python train.py --model="sound classifier" --dataset="synthesized solo parts of chorales (CocoChorales)" --train_examples=39062 --n_mels=64 --hop_length=160 --input="log_mel" --spec_augment=false --win_length=512 --targets=["instrument"] --num_classes=13 --arch="gmlp" --norm="layernorm" --mlp_ratio=4 --subsampling=2 --layers=14 --width=256 --mixing="mixup" --loss="cross_entropy" --residual_init="zero_last" --optimizer="muon" --muon_scale="match_rms_adamw" --lr=0.0037 --momentum=0.95 --nesterov=true --orthogonalizer="polar_express" --adamw_lr_other_params=0.0019 --steps=12900 --batch_size=128 --epochs=42.3 --lr_schedule="cosine" --final_lr_fraction=0.01 --warmup_steps=640 --weight_decay=0.2 --adamw_weight_decay_other_params=0.05
Rows from block 7 of a small sound classifier, named by matrix and row number. Rows with one number belong to one neuron. Each number is 200 + 30 x the weight over its row's rms, rounded and kept within 0 to 999. All counts start at 0.
After each neuron's rows are labels from the 100 clips, of 14976, where the neuron reaches its largest size: "lies over" is the class under the peak. Only what is clearly more common there than usual is listed. The data: synthesized solo parts of chorales (CocoChorales).
# u: gMLP up (value half) (model.blocks.7.mixer.u.weight, 512x256), inputs 128-255
# v: gMLP up (gate half) (model.blocks.7.mixer.v.weight, 512x256), inputs 128-255
# out: gMLP down (model.blocks.7.mixer.out.weight, 256x512, transposed), outputs 128-255

u.111,266,235,214,179,216,170,212,218,248,190,213,177,144,193,165,216,193,226,170,239,196,157,158,149,187,216,220,245,237,200,172,176,197,209,179,247,190,199,214,219,140,228,169,178,188,226,251,220,240,176,196,194,199,173,210,206,220,150,209,164,160,138,156,215,146,192,208,191,175,194,178,161,213,244,212,196,155,224,196,205,193,229,220,175,179,140,239,220,242,207,244,237,189,199,193,203,187,184,212,206,252,194,218,205,224,171,270,185,249,198,242,137,191,162,172,179,165,212,185,241,178,169,224,189,186,165,215,151
v.111,206,210,182,236,191,174,229,177,169,197,179,167,210,246,189,176,200,183,248,201,196,242,180,149,198,171,228,210,163,254,160,162,254,217,194,198,190,208,199,236,172,197,172,245,137,257,195,206,219,288,234,156,176,203,165,199,190,212,212,163,220,209,248,235,175,187,270,206,203,195,199,165,214,157,214,166,228,275,230,255,218,196,179,245,165,232,207,193,289,159,173,206,184,188,211,181,179,220,214,166,221,156,236,184,235,217,165,153,165,141,187,230,211,144,147,252,222,207,246,217,210,231,175,196,211,220,179,237
out.111,175,230,123,200,186,227,188,180,180,220,237,219,294,274,184,164,216,114,192,257,203,214,209,182,241,209,260,203,218,199,160,202,187,175,235,193,174,118,159,199,185,198,205,169,191,239,179,157,212,203,253,188,202,200,199,202,236,210,189,202,224,225,200,173,237,199,155,158,214,171,183,179,155,204,224,204,216,187,195,208,210,193,195,216,223,198,198,194,181,184,245,205,205,227,209,169,186,259,226,170,208,178,177,225,182,192,198,145,229,222,163,206,212,211,197,213,203,218,211,181,234,197,131,124,258,225,208,172
lies over: G#4

u.408,207,121,253,248,206,202,199,148,217,128,180,202,218,225,230,251,195,187,165,193,197,216,193,237,247,198,196,186,247,255,216,259,209,179,219,209,221,237,192,201,218,214,197,160,213,161,197,175,186,237,198,157,189,219,225,194,215,198,198,197,225,206,189,204,157,234,194,260,205,174,141,187,195,215,153,161,151,212,201,187,166,211,165,164,154,200,154,180,182,205,190,223,208,255,232,196,215,206,155,204,186,241,196,213,175,196,193,163,202,167,236,224,154,208,166,212,198,128,185,197,201,164,206,270,170,202,185,157
v.408,206,158,205,229,169,211,199,197,195,198,237,196,232,151,194,124,199,180,191,184,164,169,243,195,221,228,197,205,256,81,133,211,215,185,186,183,143,163,217,195,180,199,227,240,174,213,168,220,248,195,130,179,236,213,277,222,254,214,199,211,246,180,192,142,221,252,243,223,226,152,211,179,201,175,202,198,180,207,176,170,222,188,171,218,238,220,171,157,171,185,215,212,195,200,189,190,192,229,265,205,196,186,191,211,201,266,187,195,193,164,216,261,212,202,201,210,202,180,221,200,224,187,181,235,250,169,207,222
out.408,195,262,165,220,203,189,180,199,188,219,202,194,183,198,126,205,179,195,207,238,191,196,198,203,175,176,132,204,123,150,197,165,168,171,204,139,198,177,190,185,166,210,177,200,183,219,123,190,179,216,222,224,233,207,203,230,188,121,164,160,204,202,254,148,213,233,197,124,187,278,177,207,205,201,150,235,213,197,242,221,209,210,253,206,191,218,213,208,160,210,174,204,207,169,217,204,156,155,224,207,207,220,182,229,209,232,206,244,216,239,173,195,256,207,172,171,227,213,218,212,187,250,241,188,223,168,243,285
lies over: C5

u.53,255,195,212,237,148,192,188,181,171,194,216,231,240,192,215,165,192,172,226,205,215,139,227,235,245,213,184,168,219,183,133,179,145,153,205,176,228,225,207,187,244,208,180,197,197,160,240,134,182,170,171,185,192,195,221,193,260,245,236,173,295,220,227,278,187,233,222,184,203,200,236,181,164,167,151,168,246,227,179,198,199,187,176,207,191,191,212,258,170,199,200,170,186,195,218,250,172,210,221,186,200,185,189,239,198,217,193,224,205,213,200,192,219,218,195,186,229,208,196,185,226,196,299,197,189,170,158,184
v.53,178,256,197,205,168,199,170,205,237,203,239,203,212,228,204,166,212,220,223,188,176,163,200,191,262,224,231,211,211,220,130,209,194,164,183,208,177,262,167,172,183,199,191,226,183,139,222,189,194,175,162,213,246,158,180,226,194,240,211,184,246,147,165,240,160,217,182,223,169,226,179,173,211,196,133,232,218,199,164,240,195,183,213,220,205,196,200,270,177,176,139,179,157,195,206,201,192,189,208,209,206,229,210,212,194,198,155,286,207,236,191,235,230,222,182,162,166,225,204,228,224,142,203,196,214,199,163,161
out.53,251,169,230,186,163,221,193,150,207,195,180,207,191,189,172,185,235,202,214,234,221,212,233,201,212,191,217,196,215,154,157,210,236,204,182,264,180,221,173,167,199,200,189,218,189,203,192,182,176,205,207,163,234,194,164,214,219,244,205,167,285,161,191,275,204,178,193,208,201,256,259,235,193,194,149,200,251,175,201,160,213,257,217,215,200,211,171,197,245,207,174,149,213,203,170,249,209,206,163,177,252,193,170,205,180,176,190,254,212,207,211,248,168,185,214,165,194,153,189,209,160,237,178,211,184,151,204,150
lies over: C5

u.288,213,189,246,195,168,189,193,204,210,178,151,162,198,211,215,164,247,205,259,172,220,231,164,191,187,211,194,223,199,226,208,253,222,252,211,189,114,191,116,182,222,185,173,251,196,234,189,195,203,178,173,175,233,142,196,128,249,204,160,238,214,167,186,203,229,229,208,190,237,233,200,256,187,272,177,186,142,192,211,214,170,162,188,249,231,166,219,168,232,149,165,230,225,226,176,143,201,151,264,236,205,222,180,217,164,159,237,180,176,159,229,217,219,173,182,184,204,259,189,175,172,202,166,158,221,198,248,219
v.288,223,199,221,205,159,235,170,158,184,189,164,172,245,217,210,154,157,241,267,196,186,241,205,154,220,218,217,179,171,213,280,205,208,206,242,184,127,225,173,196,279,214,183,199,168,214,208,186,213,183,158,247,183,211,178,185,204,254,246,215,191,184,197,250,213,199,223,217,201,257,263,165,187,257,217,178,220,211,177,254,181,194,198,193,205,225,215,115,229,156,201,202,210,197,214,130,187,196,204,209,186,210,194,192,227,214,195,209,199,205,214,253,202,198,197,239,192,253,154,179,131,196,196,126,208,96,211,257
out.288,172,138,234,133,135,199,162,201,164,189,151,210,197,166,193,233,184,169,208,200,176,224,179,210,178,186,188,174,230,206,237,237,230,196,229,164,128,200,146,163,246,153,201,215,184,152,225,245,222,209,140,230,119,211,200,152,179,199,195,248,195,175,218,210,168,231,206,178,218,256,177,196,159,266,226,216,243,174,293,269,188,199,209,179,237,243,198,241,214,190,198,197,225,202,163,178,173,181,173,215,193,192,207,174,201,188,218,186,220,222,232,195,187,145,189,197,147,210,204,175,206,156,179,176,211,229,235,205
lies over: A4

u.49,205,235,152,187,234,253,232,193,141,266,225,172,214,175,227,174,209,189,159,243,177,241,204,211,201,173,221,179,162,177,215,149,209,213,223,197,230,208,207,180,199,204,188,154,168,248,233,210,205,171,219,137,265,193,204,189,192,227,199,216,250,216,198,125,145,236,205,161,226,206,201,204,218,253,200,147,149,215,167,209,207,154,242,228,197,164,175,224,191,169,155,193,130,231,242,180,168,233,203,207,222,178,205,171,180,196,219,211,160,244,121,174,182,149,141,200,196,241,167,222,225,231,201,183,194,207,234,182
v.49,211,134,219,155,235,190,135,184,186,196,187,194,223,217,103,209,194,188,173,184,177,219,153,175,190,217,220,193,191,205,242,214,186,228,221,179,211,225,174,233,225,189,220,183,218,243,231,176,206,181,180,227,261,218,226,180,157,230,178,272,210,200,208,207,217,207,232,185,233,201,195,231,185,153,177,187,205,251,202,167,159,164,190,155,236,226,224,176,174,240,218,187,166,215,216,236,236,181,217,206,175,125,189,219,191,210,244,195,234,241,229,214,194,211,232,199,231,218,130,164,230,189,203,213,198,214,185,165
out.49,190,175,269,243,166,101,154,232,211,150,181,206,192,205,175,209,188,201,184,190,217,225,209,213,225,236,188,246,241,234,164,219,162,197,167,191,213,204,243,230,215,197,190,170,234,185,183,184,187,185,148,243,135,204,213,245,168,204,208,200,161,196,174,261,233,185,216,212,170,206,167,165,162,175,179,260,282,168,207,207,216,179,187,164,201,217,214,241,215,202,240,221,196,204,192,273,223,161,173,183,209,200,184,170,210,169,198,185,211,193,264,220,179,156,234,196,222,151,184,182,239,172,176,176,209,158,209,195
lies over: C5

u.150,210,167,165,229,220,222,201,227,154,197,203,216,246,122,224,181,250,169,190,170,219,179,210,186,180,159,184,217,163,161,208,144,198,177,200,225,205,252,192,180,154,169,277,170,191,189,174,216,164,226,195,206,223,201,244,192,275,193,80,216,188,259,219,191,244,218,168,181,223,194,185,277,215,183,231,196,158,221,167,169,157,225,199,253,160,180,237,252,193,238,201,281,202,218,173,196,188,144,184,222,189,219,210,197,197,192,201,190,214,206,228,230,226,167,284,177,213,194,194,193,170,193,194,196,147,209,183,234
v.150,271,225,190,209,200,194,191,214,205,176,176,163,234,199,194,164,227,217,219,258,190,219,210,149,211,238,151,235,200,198,244,137,226,261,222,193,166,197,184,217,251,154,218,202,174,200,170,217,200,189,198,228,220,178,255,203,256,173,217,180,148,218,202,213,130,219,213,226,223,211,165,247,195,207,195,187,169,176,157,213,166,213,192,270,168,167,215,183,149,175,210,243,183,227,174,144,188,180,178,197,229,213,228,196,223,147,165,216,213,176,189,137,239,204,183,194,156,230,220,227,199,216,194,205,165,234,164,150
out.150,187,174,174,257,197,253,205,196,211,177,189,218,198,203,206,245,202,160,191,200,183,260,158,204,184,140,186,222,241,249,187,210,193,219,165,199,220,182,200,251,255,176,206,181,237,167,194,256,175,221,168,179,223,159,152,167,232,185,231,203,199,180,191,193,173,223,205,225,198,209,186,238,199,233,178,244,166,209,191,230,211,206,144,235,221,206,221,201,177,168,202,189,183,172,171,175,170,120,247,175,209,234,190,194,159,227,195,210,197,153,169,173,234,192,183,254,197,247,162,206,254,197,270,211,187,171,170,178
lies over: G#4

u.510,244,206,179,242,203,155,174,209,186,158,207,172,231,193,192,214,197,230,172,228,222,229,149,177,146,217,240,202,170,256,199,141,151,207,149,180,207,199,195,228,210,228,219,174,249,200,260,241,185,222,218,195,187,160,147,142,203,236,157,236,187,182,224,168,190,240,231,211,166,230,200,190,256,236,178,160,166,249,255,144,169,151,231,218,154,170,193,217,195,212,160,193,219,224,227,195,269,244,249,188,221,138,204,195,226,213,246,183,192,222,195,201,177,219,182,196,197,143,154,228,131,194,222,255,251,185,171,210
v.510,221,176,178,243,240,228,183,172,179,146,205,114,216,182,233,198,217,242,155,201,182,171,219,207,196,170,308,205,246,233,187,166,191,251,182,176,207,223,257,202,200,229,207,187,270,224,212,212,210,165,233,190,177,161,184,141,195,171,183,199,142,181,194,224,230,217,243,226,229,198,230,213,210,196,193,201,171,197,215,179,203,172,223,208,169,198,160,207,183,217,207,162,197,239,216,189,218,218,151,268,230,215,168,253,181,245,245,202,167,208,190,256,193,172,195,179,184,242,208,208,180,194,205,252,211,242,157,186
out.510,232,208,219,180,187,233,223,218,185,128,173,180,228,214,194,253,164,155,168,181,211,211,195,218,200,170,192,226,202,246,199,216,162,245,201,216,198,244,214,200,222,178,181,239,205,215,230,207,216,203,172,188,190,183,206,199,174,158,154,166,184,157,227,197,133,226,213,205,188,166,200,217,211,213,169,163,139,257,243,202,229,157,197,234,175,191,186,265,236,215,200,163,162,169,194,138,234,167,168,222,183,150,155,184,211,196,198,214,190,283,174,240,215,201,152,257,179,208,176,189,175,183,199,230,198,219,228,185
lies over: C#4

u.71,196,214,205,181,179,175,226,210,190,154,242,238,154,163,152,241,195,145,181,197,261,268,199,219,233,225,236,149,196,241,207,237,212,220,138,182,211,193,183,194,181,256,178,209,188,214,199,203,275,212,215,214,159,201,202,214,230,190,151,206,207,224,194,188,185,143,190,197,183,205,183,170,241,163,208,212,132,194,173,204,176,157,210,185,209,273,166,230,235,196,160,208,228,217,187,204,216,209,213,206,223,215,184,188,234,257,232,188,181,190,172,200,208,174,177,196,196,168,185,162,171,218,202,215,203,221,165,179
v.71,208,219,184,238,148,218,186,201,198,178,245,188,186,178,246,187,172,226,221,179,186,181,243,254,149,139,218,204,200,223,207,173,215,211,186,210,217,219,210,263,235,183,249,210,145,159,189,187,145,213,193,200,157,234,200,168,177,229,187,206,184,181,215,235,181,160,174,239,212,156,238,141,195,173,184,259,151,225,204,185,218,210,249,202,230,168,246,197,240,225,238,171,196,210,250,154,219,211,253,120,215,243,208,222,170,204,183,190,217,230,217,226,151,214,190,148,217,227,217,193,208,146,237,155,164,200,184,191
out.71,137,219,182,216,214,205,239,157,213,212,172,191,225,230,210,234,188,241,211,215,204,182,209,177,200,173,208,251,197,187,188,225,180,198,241,212,165,200,239,192,231,113,226,195,200,192,195,203,162,154,183,194,240,189,147,195,137,168,212,197,188,191,237,182,173,254,226,214,175,202,267,233,187,234,224,139,210,227,176,201,175,222,196,188,229,164,257,171,167,176,203,224,234,217,267,185,135,194,246,167,178,232,184,177,187,214,174,191,170,175,195,228,220,211,202,204,204,223,211,199,251,181,196,168,180,161,227,187
lies over: G#4

u.403,243,233,180,253,154,150,140,227,182,213,209,140,231,179,133,187,147,259,203,197,226,206,207,152,242,164,170,201,197,232,238,193,193,233,185,182,168,245,197,200,226,183,201,172,200,199,214,226,204,208,151,153,228,197,181,195,220,205,170,228,179,197,212,231,177,215,168,187,164,151,148,220,160,164,192,203,207,259,151,150,205,192,191,200,187,222,234,211,220,160,176,223,231,136,211,207,180,196,173,236,222,244,196,136,115,197,194,204,191,160,158,228,208,211,237,165,226,190,207,214,212,221,196,170,225,163,170,219
v.403,206,169,241,190,200,165,204,193,192,164,196,205,195,161,179,229,182,212,145,201,203,160,154,194,269,222,212,186,185,143,208,211,159,203,181,235,209,165,187,190,183,231,176,182,201,231,164,257,187,147,239,191,244,169,201,187,194,201,233,170,176,176,193,220,162,198,202,207,243,227,230,191,225,190,210,268,165,221,217,166,211,270,170,192,179,136,164,210,194,200,211,161,230,219,209,246,154,178,276,211,153,278,213,155,188,190,262,171,185,189,221,222,213,191,201,199,168,162,198,203,231,201,189,159,207,144,222,185
out.403,237,206,191,134,179,226,195,180,184,185,191,218,167,236,146,189,252,174,214,257,161,235,213,222,189,275,211,172,207,193,180,194,189,185,241,193,246,220,148,190,158,170,242,175,192,119,169,183,203,183,243,192,187,209,217,199,167,235,229,224,251,206,176,155,179,295,177,199,150,187,277,192,191,216,231,187,211,194,203,188,219,192,144,198,202,197,207,160,135,190,248,171,192,237,210,174,218,206,199,243,194,137,221,233,201,208,210,262,159,197,203,212,210,195,173,225,109,214,182,143,203,199,225,193,198,220,205,202
lies over: C5

u.453,196,215,203,234,235,223,154,217,207,186,199,265,174,155,238,196,186,256,243,203,185,222,150,253,200,194,184,163,156,224,216,237,166,207,186,208,200,201,209,152,168,219,157,257,214,215,213,145,190,194,185,202,185,156,193,203,200,223,172,161,180,126,199,176,234,146,236,131,216,130,207,186,256,191,197,196,191,219,206,192,174,256,209,180,169,190,228,122,220,230,238,203,200,193,230,203,191,183,231,192,235,192,231,216,206,200,159,224,246,207,194,211,174,223,214,216,202,189,202,189,191,143,212,187,180,165,203,218
v.453,180,240,231,143,170,230,207,192,180,168,224,224,228,205,245,193,155,141,249,180,212,166,211,196,201,174,221,234,214,166,194,159,195,162,186,124,229,226,218,238,194,174,263,213,214,175,209,159,205,162,166,241,220,191,185,206,174,244,234,230,216,201,172,197,208,192,182,221,213,155,164,195,226,170,241,222,201,171,198,198,266,210,204,212,274,176,256,184,186,192,182,211,192,269,212,174,153,220,227,190,193,225,219,207,224,203,197,179,187,280,218,139,171,234,213,171,198,239,230,207,162,113,185,227,187,193,179,223
out.453,211,159,171,234,242,190,184,190,175,189,243,182,224,161,227,240,152,196,235,273,210,216,173,160,197,190,164,148,191,233,233,203,171,219,197,138,222,170,192,210,187,230,248,147,253,232,177,192,208,230,154,215,157,227,174,183,236,236,187,213,176,218,209,183,238,252,136,210,190,201,210,168,187,218,233,190,235,252,182,217,186,168,179,236,220,190,200,228,150,194,202,222,197,189,133,225,197,225,185,244,172,206,211,249,167,179,187,222,180,208,159,185,236,187,183,242,194,175,222,194,197,160,225,208,192,169,214,238
lies over: silence

u.304,221,211,180,245,251,194,204,191,252,221,239,119,136,252,172,171,217,189,167,159,158,232,208,191,135,181,231,122,158,175,208,188,174,282,217,218,200,177,241,203,269,174,200,228,146,246,201,178,182,220,233,176,213,142,207,209,184,170,170,197,210,251,238,171,208,196,178,201,183,193,204,200,165,280,170,181,150,137,195,172,180,237,218,214,203,181,191,161,183,260,145,210,256,176,220,249,234,205,209,202,191,175,216,230,206,209,192,200,240,215,166,210,253,202,225,217,183,208,214,194,198,219,196,199,197,201,245,272
v.304,184,190,170,232,221,218,162,188,163,264,234,156,162,198,195,207,199,210,212,171,208,215,181,208,185,173,224,191,202,117,167,243,211,218,271,203,236,168,156,234,214,242,170,251,153,225,151,170,152,187,214,218,196,158,181,209,154,183,199,218,261,220,233,209,201,258,195,252,191,162,223,198,136,202,221,162,231,172,169,163,222,209,246,208,182,175,181,183,258,239,184,203,203,177,163,214,147,171,198,246,207,170,191,193,217,199,244,239,249,203,154,174,210,193,224,216,202,184,192,238,234,239,147,202,215,234,258,234
out.304,221,229,186,141,189,206,205,225,227,204,177,211,193,258,209,179,140,164,188,169,187,248,168,231,203,153,210,194,193,191,163,196,214,245,160,284,214,233,177,199,198,242,169,253,178,188,187,196,170,162,182,180,210,210,216,231,156,176,164,223,218,164,276,190,197,254,184,172,161,217,194,212,240,154,195,242,227,184,200,205,190,220,193,178,234,193,156,206,177,225,191,177,195,197,177,246,222,189,154,231,134,215,191,192,186,206,240,133,177,191,181,198,185,210,204,167,178,175,200,233,156,150,203,185,134,156,183,214
lies over: A4

u.336,214,164,141,171,172,205,152,286,156,206,198,185,241,166,220,169,195,217,191,145,216,198,226,189,188,188,165,156,219,259,204,164,201,231,203,256,202,183,236,225,205,193,201,200,189,138,212,207,210,229,196,193,198,194,218,188,133,165,184,183,167,188,176,214,164,201,201,203,225,221,176,208,195,198,171,174,164,241,183,239,177,180,179,220,175,189,258,204,224,221,197,206,205,220,199,208,199,179,230,184,196,199,169,232,210,169,231,180,264,146,192,227,200,188,254,173,211,186,180,172,190,197,213,215,223,215,253,218
v.336,199,152,146,183,196,212,146,246,181,237,147,188,216,204,230,219,206,135,220,128,175,171,194,198,178,267,196,185,185,207,188,222,247,208,222,195,175,244,225,200,219,173,220,203,207,199,193,215,207,220,234,214,179,199,209,220,217,162,225,188,141,217,124,210,203,231,182,214,174,208,218,208,139,194,232,198,246,215,198,155,156,169,200,151,249,207,212,184,241,258,187,179,218,225,202,158,205,235,197,216,203,207,199,210,220,190,249,263,135,206,249,259,159,189,222,168,230,173,212,215,226,141,202,237,204,209,220,161
out.336,195,205,309,187,223,186,189,181,196,231,153,214,168,193,249,249,179,173,219,255,233,181,209,212,219,208,222,223,157,198,243,200,202,152,210,190,179,208,146,185,169,167,188,215,172,251,168,227,214,177,189,184,195,192,188,229,188,254,235,261,203,204,261,222,200,184,188,201,198,166,178,215,204,261,200,220,196,177,184,225,286,260,231,195,211,215,136,167,196,187,222,214,183,161,188,199,247,184,191,214,220,171,214,212,257,184,166,247,194,182,182,190,179,185,185,224,187,192,206,204,186,154,231,186,191,154,121,191
lies over: C#4

u.352,185,188,144,177,171,191,212,195,263,203,144,173,171,215,215,163,208,253,217,207,228,231,204,227,205,212,145,202,95,184,249,204,183,232,213,227,204,193,198,184,130,265,229,233,175,210,183,186,196,184,251,175,181,195,228,218,200,226,220,167,212,230,240,219,182,142,233,204,187,231,211,205,227,183,191,167,166,185,198,191,197,206,210,185,206,202,203,162,221,217,210,270,234,126,170,157,213,237,232,168,221,142,242,193,228,264,195,202,204,190,226,180,231,178,194,216,204,182,146,190,216,174,180,254,236,193,213,204
v.352,233,196,195,191,209,212,204,188,213,220,207,182,199,221,167,211,178,160,248,223,201,236,210,207,149,160,236,176,203,188,225,262,188,192,276,205,190,166,240,169,183,217,187,196,254,203,142,207,203,191,210,214,220,146,220,206,153,158,160,199,238,171,215,223,193,173,189,218,207,198,209,168,266,192,200,237,241,177,165,228,173,179,206,225,206,269,230,164,207,214,162,207,170,197,185,179,229,242,191,186,197,227,183,221,184,206,225,212,143,191,243,167,207,301,198,199,138,162,151,209,219,214,159,200,138,192,227,161
out.352,146,140,247,228,182,207,197,216,170,169,227,242,148,146,208,215,202,202,164,207,248,222,215,181,192,219,225,159,220,238,237,125,187,232,206,168,223,197,228,223,266,178,190,172,197,181,250,161,202,185,185,201,152,205,214,262,186,235,151,224,164,208,204,204,226,195,180,221,155,197,183,230,202,248,165,260,178,169,236,199,230,206,183,196,239,189,158,196,130,259,169,162,174,200,186,182,278,159,157,213,173,256,129,189,203,199,253,227,206,141,172,239,263,269,248,196,219,162,230,238,158,171,202,218,139,210,162,209
lies over: silence

u.416,188,208,208,211,200,184,214,237,186,209,220,254,168,268,254,199,203,170,240,205,215,194,161,208,242,215,190,198,232,243,192,252,218,232,187,177,230,234,208,220,175,204,211,206,241,199,210,204,242,219,139,207,195,182,194,203,226,224,204,214,204,151,205,195,238,171,175,217,171,234,231,277,206,166,205,193,246,161,201,212,235,186,188,197,170,198,168,150,155,245,135,200,252,214,219,226,171,223,198,186,213,210,169,207,155,178,186,196,126,237,213,192,198,222,200,153,173,133,254,188,224,220,164,183,190,197,166,205
v.416,204,205,240,144,197,215,127,239,240,159,214,167,148,260,182,247,205,137,181,249,200,169,238,250,279,166,199,169,187,218,224,236,136,244,209,148,225,171,256,169,195,188,207,170,249,221,192,145,197,190,182,204,190,166,165,196,172,221,150,181,207,240,198,168,201,215,176,151,197,214,176,171,182,191,214,212,188,180,120,127,210,167,182,207,184,220,242,225,171,250,238,238,191,203,210,170,218,162,156,182,210,187,165,198,213,140,268,182,166,241,245,188,233,261,217,223,199,188,174,146,183,203,146,183,193,224,208,220
out.416,173,159,158,205,170,225,202,124,201,221,118,150,186,177,151,189,206,227,188,219,241,183,200,164,212,201,213,194,159,161,195,179,191,189,184,205,164,198,218,236,225,173,186,156,193,135,175,274,221,253,239,192,227,217,166,199,204,182,164,183,249,226,237,150,178,191,223,165,223,164,185,155,172,222,209,184,189,193,189,213,205,195,185,211,221,209,253,224,213,204,249,174,159,171,155,150,236,201,191,205,179,197,217,160,243,218,254,222,238,178,133,238,205,144,178,229,207,250,220,200,187,206,244,186,230,207,223,200
lies over: C#4

u.375,131,225,215,241,216,156,203,226,173,230,203,169,204,165,232,188,207,213,204,166,155,235,200,220,236,270,205,174,174,175,218,191,203,171,198,225,216,216,240,181,238,205,195,188,209,212,238,216,263,216,198,151,205,211,201,177,241,281,245,198,220,217,181,125,182,208,231,196,203,214,164,210,228,241,184,208,244,225,203,173,201,199,217,183,197,219,207,225,225,170,216,193,213,252,191,183,191,182,177,226,182,237,169,202,216,232,188,188,160,227,158,206,269,186,174,202,171,158,220,130,229,138,206,236,134,243,207,200
v.375,176,189,173,177,204,210,225,209,250,154,182,160,214,213,215,152,234,184,189,145,182,207,195,144,185,249,212,208,181,188,236,138,196,178,165,191,242,189,210,166,202,242,210,177,187,197,226,208,174,173,185,163,225,157,216,214,197,189,220,173,215,129,199,180,252,166,202,182,219,205,152,277,193,160,197,208,159,232,233,163,242,148,185,147,220,202,241,237,144,146,198,201,193,249,161,214,187,191,169,230,211,183,205,226,206,162,214,223,171,249,188,198,252,218,271,237,276,241,176,148,200,214,194,157,239,208,224,194
out.375,246,158,150,227,192,210,146,226,155,178,213,213,213,195,235,206,201,172,205,164,242,196,157,178,233,163,185,179,206,218,177,195,187,225,191,155,254,131,213,213,180,159,201,192,221,141,153,210,140,166,208,222,167,190,184,219,176,148,216,187,164,224,177,232,228,169,180,213,181,209,268,191,162,167,233,148,214,206,182,237,213,224,237,206,223,176,189,173,152,174,164,192,164,248,240,253,184,221,232,230,241,243,223,213,187,175,192,222,246,166,223,195,177,158,188,188,174,175,233,224,211,185,184,215,227,232,239,183
lies over: A4

u.12,226,193,202,223,158,126,282,212,173,189,209,203,192,127,165,162,227,245,205,145,194,229,128,190,160,204,200,246,191,244,129,219,198,202,231,234,134,219,171,164,150,234,270,221,183,160,187,232,207,238,245,187,241,225,180,207,204,207,168,183,213,228,250,212,202,178,189,237,162,239,217,221,147,137,155,191,204,282,175,185,133,201,193,193,256,213,144,166,256,205,162,227,219,218,210,172,158,206,210,239,171,184,210,169,177,189,186,230,176,219,151,226,208,184,178,191,188,200,239,213,232,196,229,164,212,206,233,216
v.12,265,195,152,200,205,184,236,220,222,161,160,187,181,213,173,215,212,178,239,204,207,178,153,238,197,201,216,168,186,248,180,189,239,158,216,213,209,215,196,218,195,165,170,193,218,204,193,167,213,172,210,253,218,192,156,257,188,211,216,191,190,164,241,158,217,216,120,204,197,202,193,121,216,213,166,190,240,213,210,252,233,180,217,211,209,170,194,192,223,190,198,188,137,203,202,239,180,246,227,206,166,225,178,166,209,177,222,165,199,224,190,157,192,176,165,145,170,231,220,188,215,193,241,215,193,231,229,161
out.12,199,193,245,171,212,223,161,144,222,215,165,245,194,157,201,245,181,185,190,215,228,176,226,214,201,207,206,123,178,205,251,177,198,181,143,254,274,218,210,202,257,153,176,171,197,187,179,220,156,198,148,213,219,158,190,188,174,197,187,175,203,181,177,189,223,231,266,175,231,198,199,235,239,250,214,180,187,117,201,173,259,192,183,219,163,189,231,209,174,188,259,180,187,175,216,168,250,251,158,121,202,223,178,239,179,214,192,202,209,206,171,208,211,265,198,188,179,173,196,207,201,229,203,201,203,151,127,262
lies over: C5

u.411,177,195,187,254,233,211,204,185,177,185,187,243,197,222,230,189,234,230,235,218,176,262,197,189,196,210,235,198,186,202,223,196,210,244,163,266,240,220,228,204,149,208,214,184,161,250,151,207,235,193,217,225,199,197,221,144,217,258,194,200,202,177,250,248,224,224,162,156,236,209,198,198,258,201,157,260,239,191,272,190,150,152,256,220,264,132,178,220,239,167,217,245,216,170,222,207,216,177,176,206,218,212,183,191,186,181,200,204,210,182,125,169,246,205,203,209,233,172,205,173,188,173,173,149,215,193,210,204
v.411,208,203,160,175,209,224,196,237,173,144,206,154,238,213,218,231,206,188,157,240,192,192,212,186,105,300,224,195,202,255,220,177,284,134,184,204,178,216,214,154,203,212,188,242,194,244,186,173,200,225,178,195,162,178,223,233,231,218,231,246,235,193,224,239,204,144,200,203,149,196,175,147,121,233,170,171,192,182,146,231,153,167,161,186,229,188,220,235,176,193,204,195,214,232,193,215,164,191,205,159,225,189,196,229,186,201,231,165,210,172,222,184,224,229,181,212,199,216,148,124,222,189,193,210,201,231,200,197
out.411,241,179,154,150,152,197,166,185,201,200,210,181,217,187,194,243,167,140,177,215,248,147,190,172,214,197,191,197,189,202,219,250,211,176,200,156,186,169,179,196,210,182,211,176,200,180,188,201,160,232,212,196,188,187,196,275,180,189,220,199,206,237,164,162,176,179,228,220,135,179,195,231,161,227,219,139,173,182,172,220,257,264,162,226,154,251,208,184,164,249,158,162,189,241,188,212,215,207,233,216,207,193,255,206,188,217,197,195,181,189,255,262,101,166,167,205,205,224,228,213,213,180,212,256,140,183,197,160
lies over: A4